A small image classifier, trained from scratch: 12400 steps, 123503 training examples.
Rows from block 11, named by matrix and row number. Rows with one number belong to one channel. Each number is 200 + 30 x the weight over its row's rms, rounded and kept within 0 to 999. All counts start at 0. After the name is the row's rms in percent of the matrix's.
# convs0: first 3x3 conv (model.blocks.11.convs.0.weight, 256x256x3x3), inputs 182-194, a 3x3 kernel for each
# convs1: second 3x3 conv (model.blocks.11.convs.1.weight, 256x256x3x3, transposed), outputs 182-194, a 3x3 kernel for each
convs0.219,108,249,205,136,227,233,156,209,236,222,254,236,202,279,268,249,259,243,238,222,192,214,223,211,221,203,198,206,177,192,180,195,199,151,215,201,190,185,156,174,167,118,149,148,112,107,217,225,191,223,233,175,203,210,227,244,235,242,247,210,200,191,200,183,214,193,187,214,175,184,207,182,183,192,174,181,186,167,180,226,207,179,231,243,156,256,260,214,301,273,235,208,189,215,224,222,231,176,183,204,234,237,224,202,179,172,220,181,175,192,186,157,214,198,208,217,224,195
convs0.220,104,195,188,312,199,203,180,218,204,160,197,142,218,250,213,232,180,221,212,196,158,176,203,175,187,203,201,174,223,189,198,226,207,193,178,139,181,189,185,174,153,241,181,184,187,183,212,210,167,232,281,207,196,206,181,239,229,193,247,246,206,199,211,180,186,207,175,228,198,198,249,228,213,198,118,140,215,127,185,191,128,136,232,189,233,196,157,169,248,190,217,192,198,186,213,175,166,211,242,178,228,170,211,200,198,216,198,247,245,149,180,189,195,180,138,204,191,269
convs0.221,108,210,186,250,228,221,255,220,226,198,204,182,183,243,189,171,246,190,170,169,174,187,173,203,212,182,138,149,234,189,210,276,232,229,217,188,192,216,187,176,217,199,195,213,188,158,162,188,191,151,157,177,239,254,264,175,238,248,202,235,225,215,196,205,219,197,197,212,203,176,195,199,180,194,190,176,189,194,168,189,144,159,169,190,232,219,158,250,202,179,223,171,159,200,184,196,169,186,195,132,214,228,204,196,226,195,175,180,161,231,218,241,260,265,228,203,192,168
convs0.222,106,185,190,239,154,212,195,171,187,206,199,212,156,182,212,202,105,259,154,221,200,160,193,211,183,250,187,228,195,249,176,214,240,187,172,195,202,228,236,204,166,234,213,165,240,215,217,209,180,195,230,215,213,223,239,182,236,183,164,167,172,138,177,182,207,207,188,205,176,178,222,221,199,184,242,182,169,171,162,196,143,201,183,176,222,182,167,193,286,174,200,206,230,242,231,143,162,240,196,233,221,216,231,188,228,236,187,154,241,215,224,200,232,166,236,187,216,165
convs0.223,095,221,181,188,241,201,182,237,190,143,181,184,213,211,218,194,185,220,214,164,194,180,177,220,200,170,215,184,222,211,193,197,171,179,243,182,176,198,179,227,141,271,192,191,216,142,167,203,199,256,182,153,227,251,206,129,207,202,163,202,191,169,191,187,213,187,180,224,208,179,213,222,185,202,224,189,207,144,181,217,162,150,222,164,175,264,191,169,145,231,211,202,192,190,174,191,192,218,170,207,197,193,202,229,184,200,162,122,186,202,202,214,171,166,194,204,230,186
convs0.224,116,166,221,222,211,207,236,229,217,222,237,220,297,214,154,197,182,213,220,153,170,196,139,161,190,173,199,195,190,243,242,197,235,229,184,211,241,200,125,156,146,149,192,184,191,179,206,178,206,279,290,254,183,195,201,206,196,177,191,188,159,197,202,187,216,204,197,214,198,196,209,195,189,170,188,204,184,186,211,205,225,226,223,182,189,217,188,219,239,215,203,210,180,204,194,174,162,215,186,255,223,305,322,213,211,221,210,177,184,195,213,176,209,208,190,182,147,146
convs0.225,031,193,209,134,173,194,197,202,182,209,186,133,178,203,189,182,173,204,202,240,152,191,187,168,204,199,215,204,208,209,165,176,199,212,173,226,215,239,193,188,208,223,153,223,206,251,193,191,184,141,175,121,176,207,181,201,134,197,198,196,151,224,181,247,204,194,175,203,209,191,199,209,188,239,234,253,203,240,237,206,190,199,138,205,185,193,203,177,197,251,210,184,227,246,198,160,170,222,200,244,236,246,196,210,140,120,171,210,192,217,210,171,211,205,170,229,188,245
convs0.226,036,203,196,227,161,179,241,211,125,176,179,176,188,181,179,111,161,115,86,196,207,205,228,209,162,217,225,191,259,251,219,203,194,213,254,229,230,167,157,188,154,216,136,165,206,222,213,160,201,253,185,204,208,245,202,190,241,178,152,194,220,185,177,192,189,210,165,189,174,109,195,173,102,194,218,167,169,182,146,187,227,215,227,275,232,234,175,155,190,149,195,193,262,207,197,213,232,258,204,212,186,178,213,166,209,167,228,199,136,235,237,192,243,239,167,205,227,227
convs0.227,113,230,233,203,222,253,200,209,241,203,181,216,211,235,215,178,243,205,214,191,203,202,229,232,224,199,194,212,217,181,203,267,232,216,183,209,220,176,177,186,209,189,199,207,184,261,254,254,207,237,272,252,175,164,127,285,255,250,277,255,181,211,255,183,202,213,189,201,213,190,198,211,192,186,212,208,179,212,170,162,182,181,209,209,178,200,177,172,248,215,264,188,194,190,183,198,177,186,176,201,208,213,198,171,215,118,159,167,164,230,238,230,224,215,194,199,205,173
convs0.228,036,228,232,207,188,236,212,194,229,188,258,198,224,162,220,178,156,175,165,205,240,194,188,183,161,217,185,162,254,191,187,203,137,199,191,159,206,154,170,205,194,160,202,180,152,205,162,201,213,195,253,237,151,248,180,175,178,236,222,114,254,250,185,214,192,194,174,198,184,171,217,201,156,208,134,181,217,209,247,138,205,210,161,213,189,237,198,178,125,156,201,204,206,237,213,210,238,197,207,235,236,220,236,220,225,186,162,159,185,143,192,206,149,183,197,233,248,169
convs0.229,103,165,258,189,188,190,175,170,215,194,300,273,199,239,303,228,268,211,180,210,211,183,248,216,183,221,141,176,255,178,166,186,193,213,169,190,171,206,186,185,205,180,202,235,198,169,201,206,206,195,191,202,213,253,208,256,235,173,212,263,209,174,210,199,186,204,219,181,211,205,200,206,193,222,175,165,162,217,175,175,196,187,239,198,146,234,206,250,247,203,249,239,217,188,165,232,192,190,225,193,208,208,158,161,221,185,194,209,219,207,196,194,212,218,213,178,218,237
convs0.230,111,215,199,219,194,245,237,179,199,229,159,209,186,214,227,156,230,216,208,183,218,198,212,224,176,201,171,178,235,156,187,219,180,225,199,162,181,204,169,220,189,143,175,180,161,204,223,274,272,304,252,180,203,197,219,168,197,198,208,195,200,154,195,195,193,195,183,175,185,177,181,185,150,204,219,211,265,205,169,204,139,181,191,222,169,165,218,268,201,265,169,213,209,175,210,224,228,175,174,188,209,188,186,208,170,182,228,194,186,212,159,168,174,138,145,207,191,209
convs0.231,108,213,263,221,189,258,185,196,257,202,272,283,201,172,194,179,283,195,167,213,211,212,180,164,177,167,209,210,200,199,195,190,202,207,181,224,171,161,194,190,185,206,159,211,187,190,149,245,222,203,179,186,160,157,172,239,248,220,223,236,223,234,232,177,204,214,196,200,202,188,206,193,174,157,164,189,188,231,206,221,230,204,181,188,241,186,193,219,229,232,215,218,217,201,226,255,215,200,230,224,236,215,206,227,189,179,212,160,205,201,237,189,203,240,183,215,218,162
convs0.232,105,209,211,144,179,211,168,214,205,208,151,212,203,192,153,204,185,175,257,199,176,164,225,188,208,243,204,181,200,246,173,247,208,196,197,190,207,223,176,120,211,197,251,209,190,245,194,188,176,176,269,224,186,268,231,170,227,237,231,220,207,205,234,190,220,222,223,218,196,221,209,212,203,187,201,254,169,183,214,189,192,175,216,233,203,183,220,151,185,239,191,217,183,192,188,184,184,184,196,204,201,135,201,184,230,148,162,119,166,198,169,117,191,152,179,194,200,203
convs1.219,197,162,167,168,211,222,124,188,201,99,225,179,204,206,223,219,155,173,160,222,220,215,179,195,205,223,218,167,231,241,233,216,262,200,184,226,217,197,249,204,177,171,170,196,196,214,227,178,201,209,191,191,195,256,277,193,209,200,200,182,205,232,207,231,214,173,190,222,198,211,196,191,226,198,170,192,199,209,236,216,227,206,200,178,133,197,179,185,177,221,188,139,165,247,191,152,205,220,197,210,179,223,208,276,248,236,214,217,207,217,205,261,246,197,200,193,164,205
convs1.220,054,212,220,269,215,209,273,174,222,313,178,175,192,183,220,196,213,189,192,186,207,199,180,152,207,185,212,185,205,253,196,189,196,188,183,205,232,220,200,178,254,209,209,193,271,228,215,236,227,197,214,252,211,172,228,201,185,185,195,165,189,228,119,169,195,321,146,143,151,283,202,172,366,250,195,200,239,239,259,228,200,263,237,221,253,208,209,241,224,249,214,244,193,217,221,202,190,218,194,210,184,176,188,205,207,192,198,202,191,181,183,197,187,195,266,152,199,224
convs1.221,164,149,198,245,178,208,212,136,195,183,199,119,200,185,217,193,197,181,172,250,222,225,130,135,163,165,185,201,218,170,152,170,167,163,189,245,218,141,127,164,190,214,172,149,217,258,287,303,246,243,211,190,190,163,157,242,238,214,253,232,232,230,208,245,244,176,202,220,153,232,201,195,121,198,194,187,199,180,190,194,171,177,222,226,172,183,217,103,192,209,119,192,186,219,210,189,188,204,206,204,254,244,222,251,210,173,167,125,190,270,221,218,257,171,151,242,185,171
convs1.222,075,193,226,210,207,221,180,196,210,154,187,192,203,188,166,193,222,256,193,238,238,178,231,193,177,217,216,216,189,212,212,227,219,201,230,270,272,201,207,203,206,149,173,209,206,192,166,178,128,196,144,134,135,172,174,186,197,212,198,197,192,174,182,180,163,204,199,213,176,208,170,229,223,176,189,189,188,210,246,196,201,239,259,217,271,278,221,301,181,220,269,213,194,169,174,177,188,193,221,222,212,154,219,235,165,177,247,215,181,199,177,183,166,188,164,197,168,183
convs1.223,064,200,254,203,220,242,208,233,223,200,195,200,226,230,192,216,217,218,222,230,224,203,197,161,151,199,223,204,192,211,174,226,254,190,163,201,210,205,180,199,198,206,154,201,238,229,231,155,203,188,171,213,172,158,171,182,159,204,192,175,223,230,245,225,232,178,290,234,173,227,229,202,197,211,222,187,227,158,194,182,111,165,215,226,215,189,208,181,214,247,209,232,142,163,168,157,232,195,220,196,185,142,218,195,167,174,225,167,180,216,220,212,255,184,160,217,176,191
convs1.224,117,222,196,138,196,191,159,200,165,157,177,190,181,198,223,231,202,221,200,203,211,183,244,249,231,243,224,187,202,199,190,181,191,193,207,208,172,234,222,214,192,173,208,208,177,202,176,192,217,244,253,228,217,237,192,210,190,209,215,194,184,194,201,212,206,227,192,233,194,218,208,230,183,208,188,204,233,273,195,161,126,144,209,217,201,215,207,183,175,212,173,212,191,194,170,176,191,247,223,201,227,228,212,212,242,250,235,192,183,194,205,190,149,199,177,122,215,149
convs1.225,016,211,211,204,209,203,213,206,207,211,223,224,216,230,215,218,219,216,222,242,248,247,246,247,242,246,246,243,187,195,184,185,189,175,185,189,184,181,179,191,187,177,186,188,189,190,208,210,210,204,205,226,214,209,225,212,212,199,204,219,220,214,211,216,217,248,198,227,215,234,226,225,224,228,235,234,230,222,229,232,222,230,243,242,230,246,240,210,246,246,230,248,248,252,245,259,258,250,252,248,209,209,210,207,218,207,213,217,211,246,245,252,228,239,240,236,239,237
convs1.226,017,214,184,200,208,190,194,208,206,210,220,180,238,219,224,234,218,216,225,234,219,229,246,236,221,243,240,241,182,197,253,190,213,208,189,192,196,194,182,173,205,182,202,189,194,188,198,204,225,194,203,189,203,210,206,220,181,175,218,210,206,212,208,217,238,205,235,216,143,143,215,247,219,237,272,249,235,242,225,219,227,214,240,247,244,235,248,226,246,247,223,243,236,273,244,236,244,250,259,238,206,164,198,194,179,205,204,195,205,235,214,235,231,233,239,237,241,253
convs1.227,172,172,195,200,182,180,206,201,194,122,197,198,262,146,191,201,218,199,186,195,261,235,227,262,162,178,219,159,193,183,201,218,199,177,188,189,188,224,251,213,219,202,188,204,219,203,211,211,230,183,168,189,210,177,193,232,202,173,209,174,210,245,206,276,229,235,197,227,190,213,211,202,180,226,215,183,143,168,207,181,188,206,224,201,214,188,207,242,169,186,171,271,207,210,185,220,193,225,196,225,229,173,160,250,258,168,220,216,209,176,192,221,151,149,179,209,222,259
convs1.228,017,172,194,194,197,185,152,198,197,231,200,228,208,204,203,197,228,211,187,201,192,230,235,228,199,246,237,232,182,219,216,170,162,217,170,172,192,202,210,161,176,180,196,184,187,174,192,223,180,183,169,219,197,212,216,207,243,208,209,175,193,212,211,238,225,265,282,222,236,208,212,219,162,207,227,240,220,214,224,219,219,239,224,251,234,246,253,227,231,224,236,251,243,260,247,237,244,242,248,245,185,200,209,228,227,212,234,206,206,223,254,246,243,240,251,223,246,237
convs1.229,081,181,201,185,168,199,196,181,226,203,170,149,280,220,192,249,171,233,250,195,203,257,225,252,166,204,232,208,194,245,258,219,208,182,213,199,215,177,215,181,176,245,174,199,202,176,205,199,239,183,228,242,167,184,221,197,227,251,211,219,217,217,192,171,168,212,167,171,123,164,182,128,179,218,250,255,210,229,179,230,223,190,253,238,188,199,235,222,203,198,201,208,203,207,179,150,149,173,189,204,180,150,213,186,214,180,206,246,285,207,177,206,205,267,254,180,194,217
convs1.230,075,234,213,155,185,225,169,149,201,204,181,172,191,217,230,194,175,135,148,219,204,254,242,209,269,199,179,183,228,213,191,186,193,183,198,221,214,148,118,201,229,216,229,195,198,181,241,236,251,286,312,264,230,240,220,230,218,194,196,190,220,213,217,235,232,267,224,182,181,202,228,200,204,188,173,171,225,223,226,257,193,193,193,230,233,189,204,207,215,202,216,145,184,170,243,196,261,199,197,193,189,196,183,258,282,235,214,232,212,158,221,190,176,189,206,162,192,203
convs1.231,105,177,182,247,200,206,195,183,209,194,236,313,251,243,188,185,188,190,207,190,223,200,229,233,206,201,205,183,173,166,168,175,172,182,186,168,196,209,250,204,203,204,212,185,174,174,267,258,269,193,175,220,195,203,204,200,181,193,193,199,175,196,260,227,187,232,132,197,218,222,200,248,197,209,241,275,223,251,215,181,200,218,202,174,191,189,168,165,195,211,178,208,261,250,182,178,168,181,187,181,184,235,236,174,199,196,183,181,195,180,159,190,225,196,210,228,160,181
convs1.232,063,200,215,234,221,222,194,199,229,200,220,166,217,213,230,223,211,245,218,172,185,162,178,121,143,210,216,154,194,255,212,195,161,170,186,213,221,179,167,160,160,165,170,194,193,212,238,221,196,233,207,196,201,181,211,206,215,195,241,224,221,202,211,225,198,69,162,147,145,230,203,132,251,168,170,207,158,143,200,178,156,171,191,195,238,212,178,219,199,221,225,272,204,197,213,210,219,192,222,247,203,193,190,252,194,195,210,191,191,196,184,182,242,187,233,224,209,204