config.toml
crop_scale_min = 1
targets = ["object"]
num_classes = 300
arch = "resnet"
norm = "batchnorm"
loss = "cross_entropy"
muon_scale = "original"
momentum = 0.95
decay_fraction = 0.2
Rows from block 12, named by matrix and row number. Rows with one number belong to one channel. Each number is 500 + 50 x the weight over its row's rms, rounded and kept within 0 to 999. All counts start at 0. Numbers have three digits each. After the name is the row's rms in percent of the matrix's.
# convs0: first 3x3 conv (model.blocks.12.convs.0.weight, 256x256x3x3), inputs 230-239, a 3x3 kernel for each
# convs1: second 3x3 conv (model.blocks.12.convs.1.weight, 256x256x3x3, transposed), outputs 230-239, a 3x3 kernel for each
convs0.140 126:419426483507592550529514478513629536478497497498472481472509490572590530404441516496500476546502433528486417497588464528560491603577505510461485510496520516440460625572480471517465561525487463485547512351449426580514476512495482580443503477481513509509455642458436602519
convs1.140 162:527547536486436470411479493467532469472454529576540497441490453493583620544570514462512471478490472560509522540494536519481514475454390501515420516512471468507528496439456500455514462574504457475520526409365484455537491488481475419485467533545525611542498461501534515497
convs0.141 060:526488445561574481516513457507453551554484503526564484481458467468462529567560541487481480489471490541477482453515495439405578473571580458485498537596481450479517516482468516594563449478554474554462511489539471470462549402375455517430583485526396437427489461485512452505
convs1.141 020:509499497510437489450392426510508545545530588512516542497485549521496494507596404566553519538553532555551515544547501460493474509494483455492491475528490475500553511522549478471487526553601547575551511458510512511475523527524548409573525568487505554590496536480481466469
convs0.142 116:500494482464515447499502466566528478477495490535461489390413514398483521396502469541483513494551533539601536508523470439512450553496450606502461511515496458526531528447534419446480394493499576785519464460468522601529419449502519478563483484579431427461440443460491534507
convs1.142 086:516529469475507515461506444524483522543525515532582560461487500453479434470412403636568447587498485536618553519380526488391397451505520504523524498502520523457504487352514498488518486477570461562525523500550439378415528550532495514446532545476522527523527515515482552523
convs0.143 030:507426456549481458402470525448494570560490513469497496543599501543414550457365468457481524581567480503417446474570497561434529635498453529585514527513552482375459450656549508528470529536501498424458430421462391568536513522559510495402449509461483513569572474492524647463
convs1.143 013:500513489497506519507525530533523579511446532578498517463502529496498459511512529520530523526570566567558557537509482507528512514499515485490491521543526515498513551552531560534555546563529560553535565533549541522581563529557542558537543558563503523542547491561527534498
convs0.144 124:538517461514601498521504469526499476594472502575508468511589548460530488381488476533461514439557432470570470539503401540527510444484482528495531496467453563495500479442408521488485478543451502565494507488413487541441501564523486550579569538427462494423448580461460591451
convs1.144 057:497516483523533499451535441501527506548528427477472480459514513496539486488512547524446560377447522467409524517614499538567466486479502465417405532557503527550602521501460493514527493497481517448481519480547467429529498525538536460550474516482512545480515508447516624518
convs0.145 025:536480498455427507471572500558553596509515494565558507461583510490543460510497462499542423459390545538511500674602410479354447432586429472484521496502429489525494491487469473536536529488495631677404421475452494492467533430555528515453534448530489414447474514365577582476
convs1.145 014:520507529504480512546553560520527545540559546533492517542546552552518507527471469555547520550560589573595564506502512497516511515554468502510506502495537507466482558567546546558562568578563552549565549571611558537546548564502571572530535564567533539514525501416534469507
convs0.146 120:624671573525571494525591539476497502502575550472477497473480493445520578521493542533486479493430521448472464450464486500475493506482468433478486523490455633678667503429469517523508505496446505554476602615519450499428504435460478490492475496522555578517634614585448576528
convs1.146 166:513543472557545430610610579481482496423444476494513465408520464373432478448545573528456540525523519593463526516446534444506625458461496463436453508441447464529509494488530475451459553508526553473514478363360431402452600509506568421545540537616463472582496470576424466521
convs0.147 050:457430445487505458484454519481538518481493519538521518481562504486566525554536560496489461509396679563483498457529479480535534606456411474470439542461477535513494443477526472569564543465538499529483518480445496495447396556449570485415494482459532514467579541566483554604
convs1.147 025:512513484460523522476553573557499480535513528511562494513493462514489586515551588493494522515517590537550673518522560507513529515503587469476564512447652508478482536542470565538361538520441535508481515511457535589611548568519568596506504632579522499503495457486504499510
convs0.148 064:529502516496531496485473531433508519454566552434409577459558489499431462524501435536463434537503502424573495521506474436482491545533519584585477601528444540524485531507431362498498527546481527414481491437392423590532472436503470552493522458505484424410468409409570547487
convs1.148 020:480482462478481352495508421520506502497482480566552488525467433514495479514460469564610506558534490521552512470487527472476546492506584510519562506541514478520481499502528531501513562588644564479488520503496514550501516505622586585643533519595519505513552482533530482531
convs0.149 055:498519626466452489549474486555545501466542493440516522523541489479428500539473433483547594607445482471511623515559485552487486490503475492510559551469573478521419555566543455512584468514468605441539500602482481471446574441483494437413468486446566632539485432487536553414
convs1.149 021:503513536452483480476651585519505478538470432521499421482471549476462564483548556551528452587485444544497512516467441474466502493486606489531519447456553444421434555571498545532506538561508544539578553538575558553567544478647527434593493450451543551522509452521505452480
convs0.150 038:406373508559530587559510561601499555622575543546476525516398468445435474565450500441498519419425398366427449476486484515473433535487495504514551503473533459406485508583534529431482521600485528495505574529475492455441375561565450508475550414511570513507474375459549583470
convs1.150 014:526523525495515504521525490527516541554520662556490520508511535519564600518559529572551543546555491563551583499549536543454515500497453518547565513528514515524694546504500550578603541527514532529542532527528567558544516521472527546445553581673505557549509508553510526486
convs0.151 124:465427374481473463514488460469545516508517547487507493480585567503602572546605594445452442517471485462466481404376451394365387480475451605662639659682644579608547566647626533548576464412499481354443521445502404414480469508457524479488497531466479470465471466478481501483
convs1.151 209:527530497474496447449490397463476380558522537565527555523514472514466526521435573428459547491500451477533479481469520449449394468456487440500502563527545495488454455501498577569378447471443463510519502497443468494497486390502468448444518470476512470412490524476522539473
convs0.152 114:559579523549473483549534466497533527494545518485509456517408473470498481458446443516437543495464487418470506493605560521662530451491419446475509429449485442481461535416381570483458509426477505501493456477606458574493515526511479490522504494477499652546490504476544490464
convs1.152 111:522499491529571532502549500556491522495365467538451518427499496458510497535613481510481554584480561514452517458435459529489419521560487570523536550544529534521508512555525565484503495437441465438488439519554559502583497516560460471404513482426505494509465517505501570479
convs0.153 117:518556439499498521514530481478422587470484542462459477526486458535563498442457495483544598494586593457537483513522544443472545496587400491489473469501463487536561506603709522468499531474495558466457448584513449568465466526490527638518556489485555473418472496442556443365
convs1.153 102:504511482486479479471436439503432510546458525495449447477565505490474534493503402315385568505570572514513554637646464498487450505518492440558470463480401494492471493488523588505495576456355461574504511512531513445486440499515464567566512519516455526540479477467562487464
convs0.154 121:473501573439449542438434493611491529577519510457438503479552569535588536540583531528524459534491516509628595476481480491541551540462465493553519564596544523598602472472485472483488450521509612485522540553493500495455448499553474476614456510552625569488604614417673565488
convs1.154 160:481518595495536560522484512532510506472500447542398331423498516485487457507508482471537513526472531502478525628588558538472499516491433436436368442554483456538497478435476457473493421584555497472503502515572414440505511465450436505534514570451508516454429531556491416468
convs0.155 097:510511603497525407513502499440445565480443472520464510532502524506440555439506464501539501516506481528501494491478416449490431490548489455480508555499471537503472471471560498441549536461436508415457468567471505516482531517533559499452495552486489519499514603476476547482
convs1.155 035:527603565415445419439494376579506505535545515495462503499523424517577466495529513488551481457514614489520528511606459467484473500480528554527500513505455509517542559523507447486528456445473496516460534416507542439567501592592483432580453520565509564492470493509524507466
convs0.156 056:436555547495481462504508491466488513529505545480509499518613599427600495526600494527538448503620398416503475504556443562474562447648456529453526479464532479471552472451465508497515568503475569299412484518435531530460507484364452516451502449480600553438486568424479562502
convs1.156 022:510505440526514423515576485517531470520519446497502456487519481480523514517514497518517522512478580532454607520627542523507524496565525515535546523588502513624506537549486538544533536565496530464522527492584515530562545446472554381379528450488533556500545557526501519546
convs0.157 120:475490404537531520540514503443457468534495497554488531459481565524572543517554569556493412564490480485425399514651588487549517484503459467452426409414418501452444447507522541497496493450522498657605490487394497483384485466471401429439476475454473608536493635610486519470
convs1.157 149:542563491471557565497438378483484459452565540528537564509556475510541607513501484466521499485539459481450510443438499519465495568539530483493470594511475508571458519521504486495517512492579516579546458522483513488405486523531535546583540492483481457484544469511509541563
convs0.158 122:453494440479513492486499504474504522532445472509499536576577494706529552496508515507482517465497449396616482506501539481497502436520437464551525473526559494523541529510577565498530438462454509598595498541486458531508500569499491570445542467557513524514493547490561478508
convs1.158 131:517548518515480472505576507479541508472581461456634501475587602476518554524581524387621571301503565461564452537539497470492515457428530494547624517438440540457500506556532487502480455475401505543498473516506525500499448449502481548375376419462503572529482461461480528508
convs0.159 065:446528477534477457486448472460490514520531625443541530484491464457491489562498482426500427416529522521466489544463308557425556672487504505518499497574452459487455501504465612549466524540519506379524533445550419505452455420476522469456520489496439477473569443517529473486
convs1.159 022:544519517540600542491564558507464509564636571463470469444523478480405456538443432544620559540536538535531526441493500503463498470533510544521543513507561537530546519536584556544489513520530534578492484408473511498498509576515492595473510426482482548531557564564521483579
convs0.160 127:460511487444524527500506490515471524466494488463458506467492462548499466489471471601551484821574477471405484438495510534570523554553508543490465513524478465541469453431479408465496499476521372501479512559485510552509728465461498485515429474473466552526383523498494535517
convs1.160 177:510539531513493475447575582517507503468407413515568548544508479579538473537454533477449548484453601510500480532489520554571585524561451518493493514556526523540460522509427487445469546529527542530492479384509489495444479451471467479521455462664475432423491546569538500468
convs0.161 017:478433560488500475472533514560545534512490514459543511479468591536474475527473515585544398511491496507518480472555457462397496606508449625543537493574500475371489492524468462453529471466566601561480352405564431548514590571451463502383481494439473630437506542430496598534
convs1.161 013:510504567515512387521530529529538534527528472528534523529533534571529486528526521550544520544530561555552548521512428519503495507508499514555508528533532528535533561553524528562589545563560550542547541545532556558549563551737550556529557542539528552531539546548540521520
convs0.162 116:492454521427533456474510507549526463553488485472552507551648548533615503535514583472509577478433516439514466400401419481489480525443506553519524499588391435513456595487470530546504402471487636418453534414491554420536480558523462508516633492480457424418469451430540471471
convs1.162 056:498465486413490551523570586428494451469535409431496411533456526452514475465424375536537502488460562537550551507525658480582587465446487523526529520462538464472439528535557570548594515516455438465519559497513496522428524501476610576540520531581607581525497517503509529516
convs0.163 120:621568507515584556547546529461544505454426477481521464412476497443421461530490500490492505512495464526497446680634502530547597513557530500443437483530487453482497476471436482479496499516485561464528537502399426470501423504444516545437515540409600487566451671531458699527
convs1.163 114:510536522472522476515488392510491553511440563487437416525485486531546477512522537475449383437524446483553505467477485620580491475572589508435408530477516554477502503440471455437427576520536494490501542443487370416529526474548529485521454530550536461538611496585569486509
convs0.164 084:661502430420503484472450510510386505510501533516582530485512558441372492512484423541532426427529374550461439503518456496400424578467433512495516529550483552539518531487502551537529520526526503480409414556390560577535513515489555357488493458493487409511444384376516624497
convs1.164 030:498478487514466497469377462501502524480525397536528406471547638508482479519499497514499475549483521517494496561481626507458508495480530487534500455435409507516550534500538509469471531500444580576551532590593537499562501419427494427403530428505507516518521471485535407515
convs0.165 085:525582485454494446479510478525490529481487508505550499538460469553598569476485541532606459564422451478461568541465500619421420423377532539504474501551474479487557516476498487490518500637724463406519550486448528446506556564421440460475508525370571579461521513352496515406
convs1.165 026:512525450529576527474529530481507498450483485484529466546599506496518574489494513545543413617485459510419407553543511506491502544556529557569533472409426459450476462505456544525537440469522536560544589522433591555538530478518459468407503454357521558512481460468438516508
convs0.166 054:484474494479449586498483540492519534497450579512557538425628486533546490428470489510479470473403470396478543487507450520393499534607440452478585532478524485439459513530605440523470456489471477458497491479387512493397519458525502467451472542450547537494494582452577510556
convs1.166 018:500430508526429489481515526529562616494467660482460547477525578481442469507541517552580494572520551533523560436498625489548510506523424539548568545649525498562512532506510545547575465442504563543538530603509506629520549554462545601503495509513516472445511510500530474530
convs0.167 134:498463474442516545498495492735434484448498504457515483446507459500523522553539545502470492493482494469558508402486506553501481313442498437473472522545517498527545568569470480529490531530504536511497546505522409424487531525517490544515345462533407551473533490468826476473
convs1.167 154:508513472490559493521459456485466479533480572484411655487399491517457567491491493570610644501443483514447532513507563457409438478488495546530559555540554528553540486475423490517476431286373480536440549444524480452538595563438529594514514488625488575501473493562518431465
convs0.168 118:519491465495458483494499518440531553512679609509541536470507509452467474611465521541488567434431570521495439505540492416460535599542516447456449504475505509476523564571558511603542546555519496478425430546477464517443386532533524549492513543516546568443504533512519500489
convs1.168 198:526473453488506526564559541459458497439509513555543502513473436578512524481477466487480513532576528485480462568471529529540668461460468551515533516501518512518441519486452494535540473465493471421497561466478605513435489470545493462498550443486436482534519457504569622512
convs0.169 121:498504467499500514503474485488556509535600505502484505431502564445523390501506448487478498490474537490416492517540451487500498482513496539642746566622655515516473499434458479464530474430488501499470468524486493490520456401516509430506540514506444478473513577460505594572
convs1.169 129:460500524407462509541517500448497531527442503463494468490471531483453464409445432343465443400397474475386487551504443484410438498513493544531457447565512449466432477509504582456469537443498523500441534480463501523457485509512498502487453505496483407508526439509526542547
convs0.170 125:462316414462454408502463497494497516499548484512516523560431483571425374312387401703458527455421462417437438543462473459430442440550463536525474532442494621537550709595484519492513521424498592471462506494518484487486510420480491656573502459657501500452485456467509514518
convs1.170 093:526477432530475527481457454454487501458498475546463504486508515532544464513471500465580474470587540504472565407492460405371451500499553508550447475450433557569533497534516514529516444645689458423453489425529517507445686528455590760459532546476534563515533437430520418466
convs0.171 056:447452507496473489515469498604528517519491554551484506530507502450551529485605541562469527556476497505552463454544402435562527486580448397561465462508554516532487527640435457498521464501584632431463440524466476459554435381426455465448498468487501461462450403439449485512
convs1.171 022:508529477523576561496500483526493484484521524516546472519569462524562480500570534528534519518524519514478541501437424491497569514495527480488429472451526525572524544509535519492512541533518523529491530443567515520645535513540526494566521454506506549565511550478513592588
convs0.172 058:478502490402467486442489464491563481483550511639525525567528500496556526501530536401476445488483487463418491464540463411509420464523420509466462546471406435528559510510461517527468536561586487490498482463480393489431496395510560524421468527423492564469506500484411485448
convs1.172 024:458552518464612585479548529520515529507531553523662602545529498524503457506529513522515446529572469528583559525492504510431607512422474490533563475462478499538492509504505505527508508588559524509521530554498507534530545604497535675482516632499458528538446488471467532522
convs0.173 127:534558498448448487477496512453419534483474496564523494530515510460436481478583570540532523608601443538572504510480452556568449670753534525517507464459479524524481553491480517562559508548480469483427461440433488504506533542561527465454519637515535485399454410472535552540
convs1.173 149:470503504499552516489504476506537510443521590514523541589560594514593476500576501490377440469474466497513509506611627520532590570532519499413412478497446489569527491489460493510551478460466479450536567557455560541444509388511522470572525530587479520512495453520442439478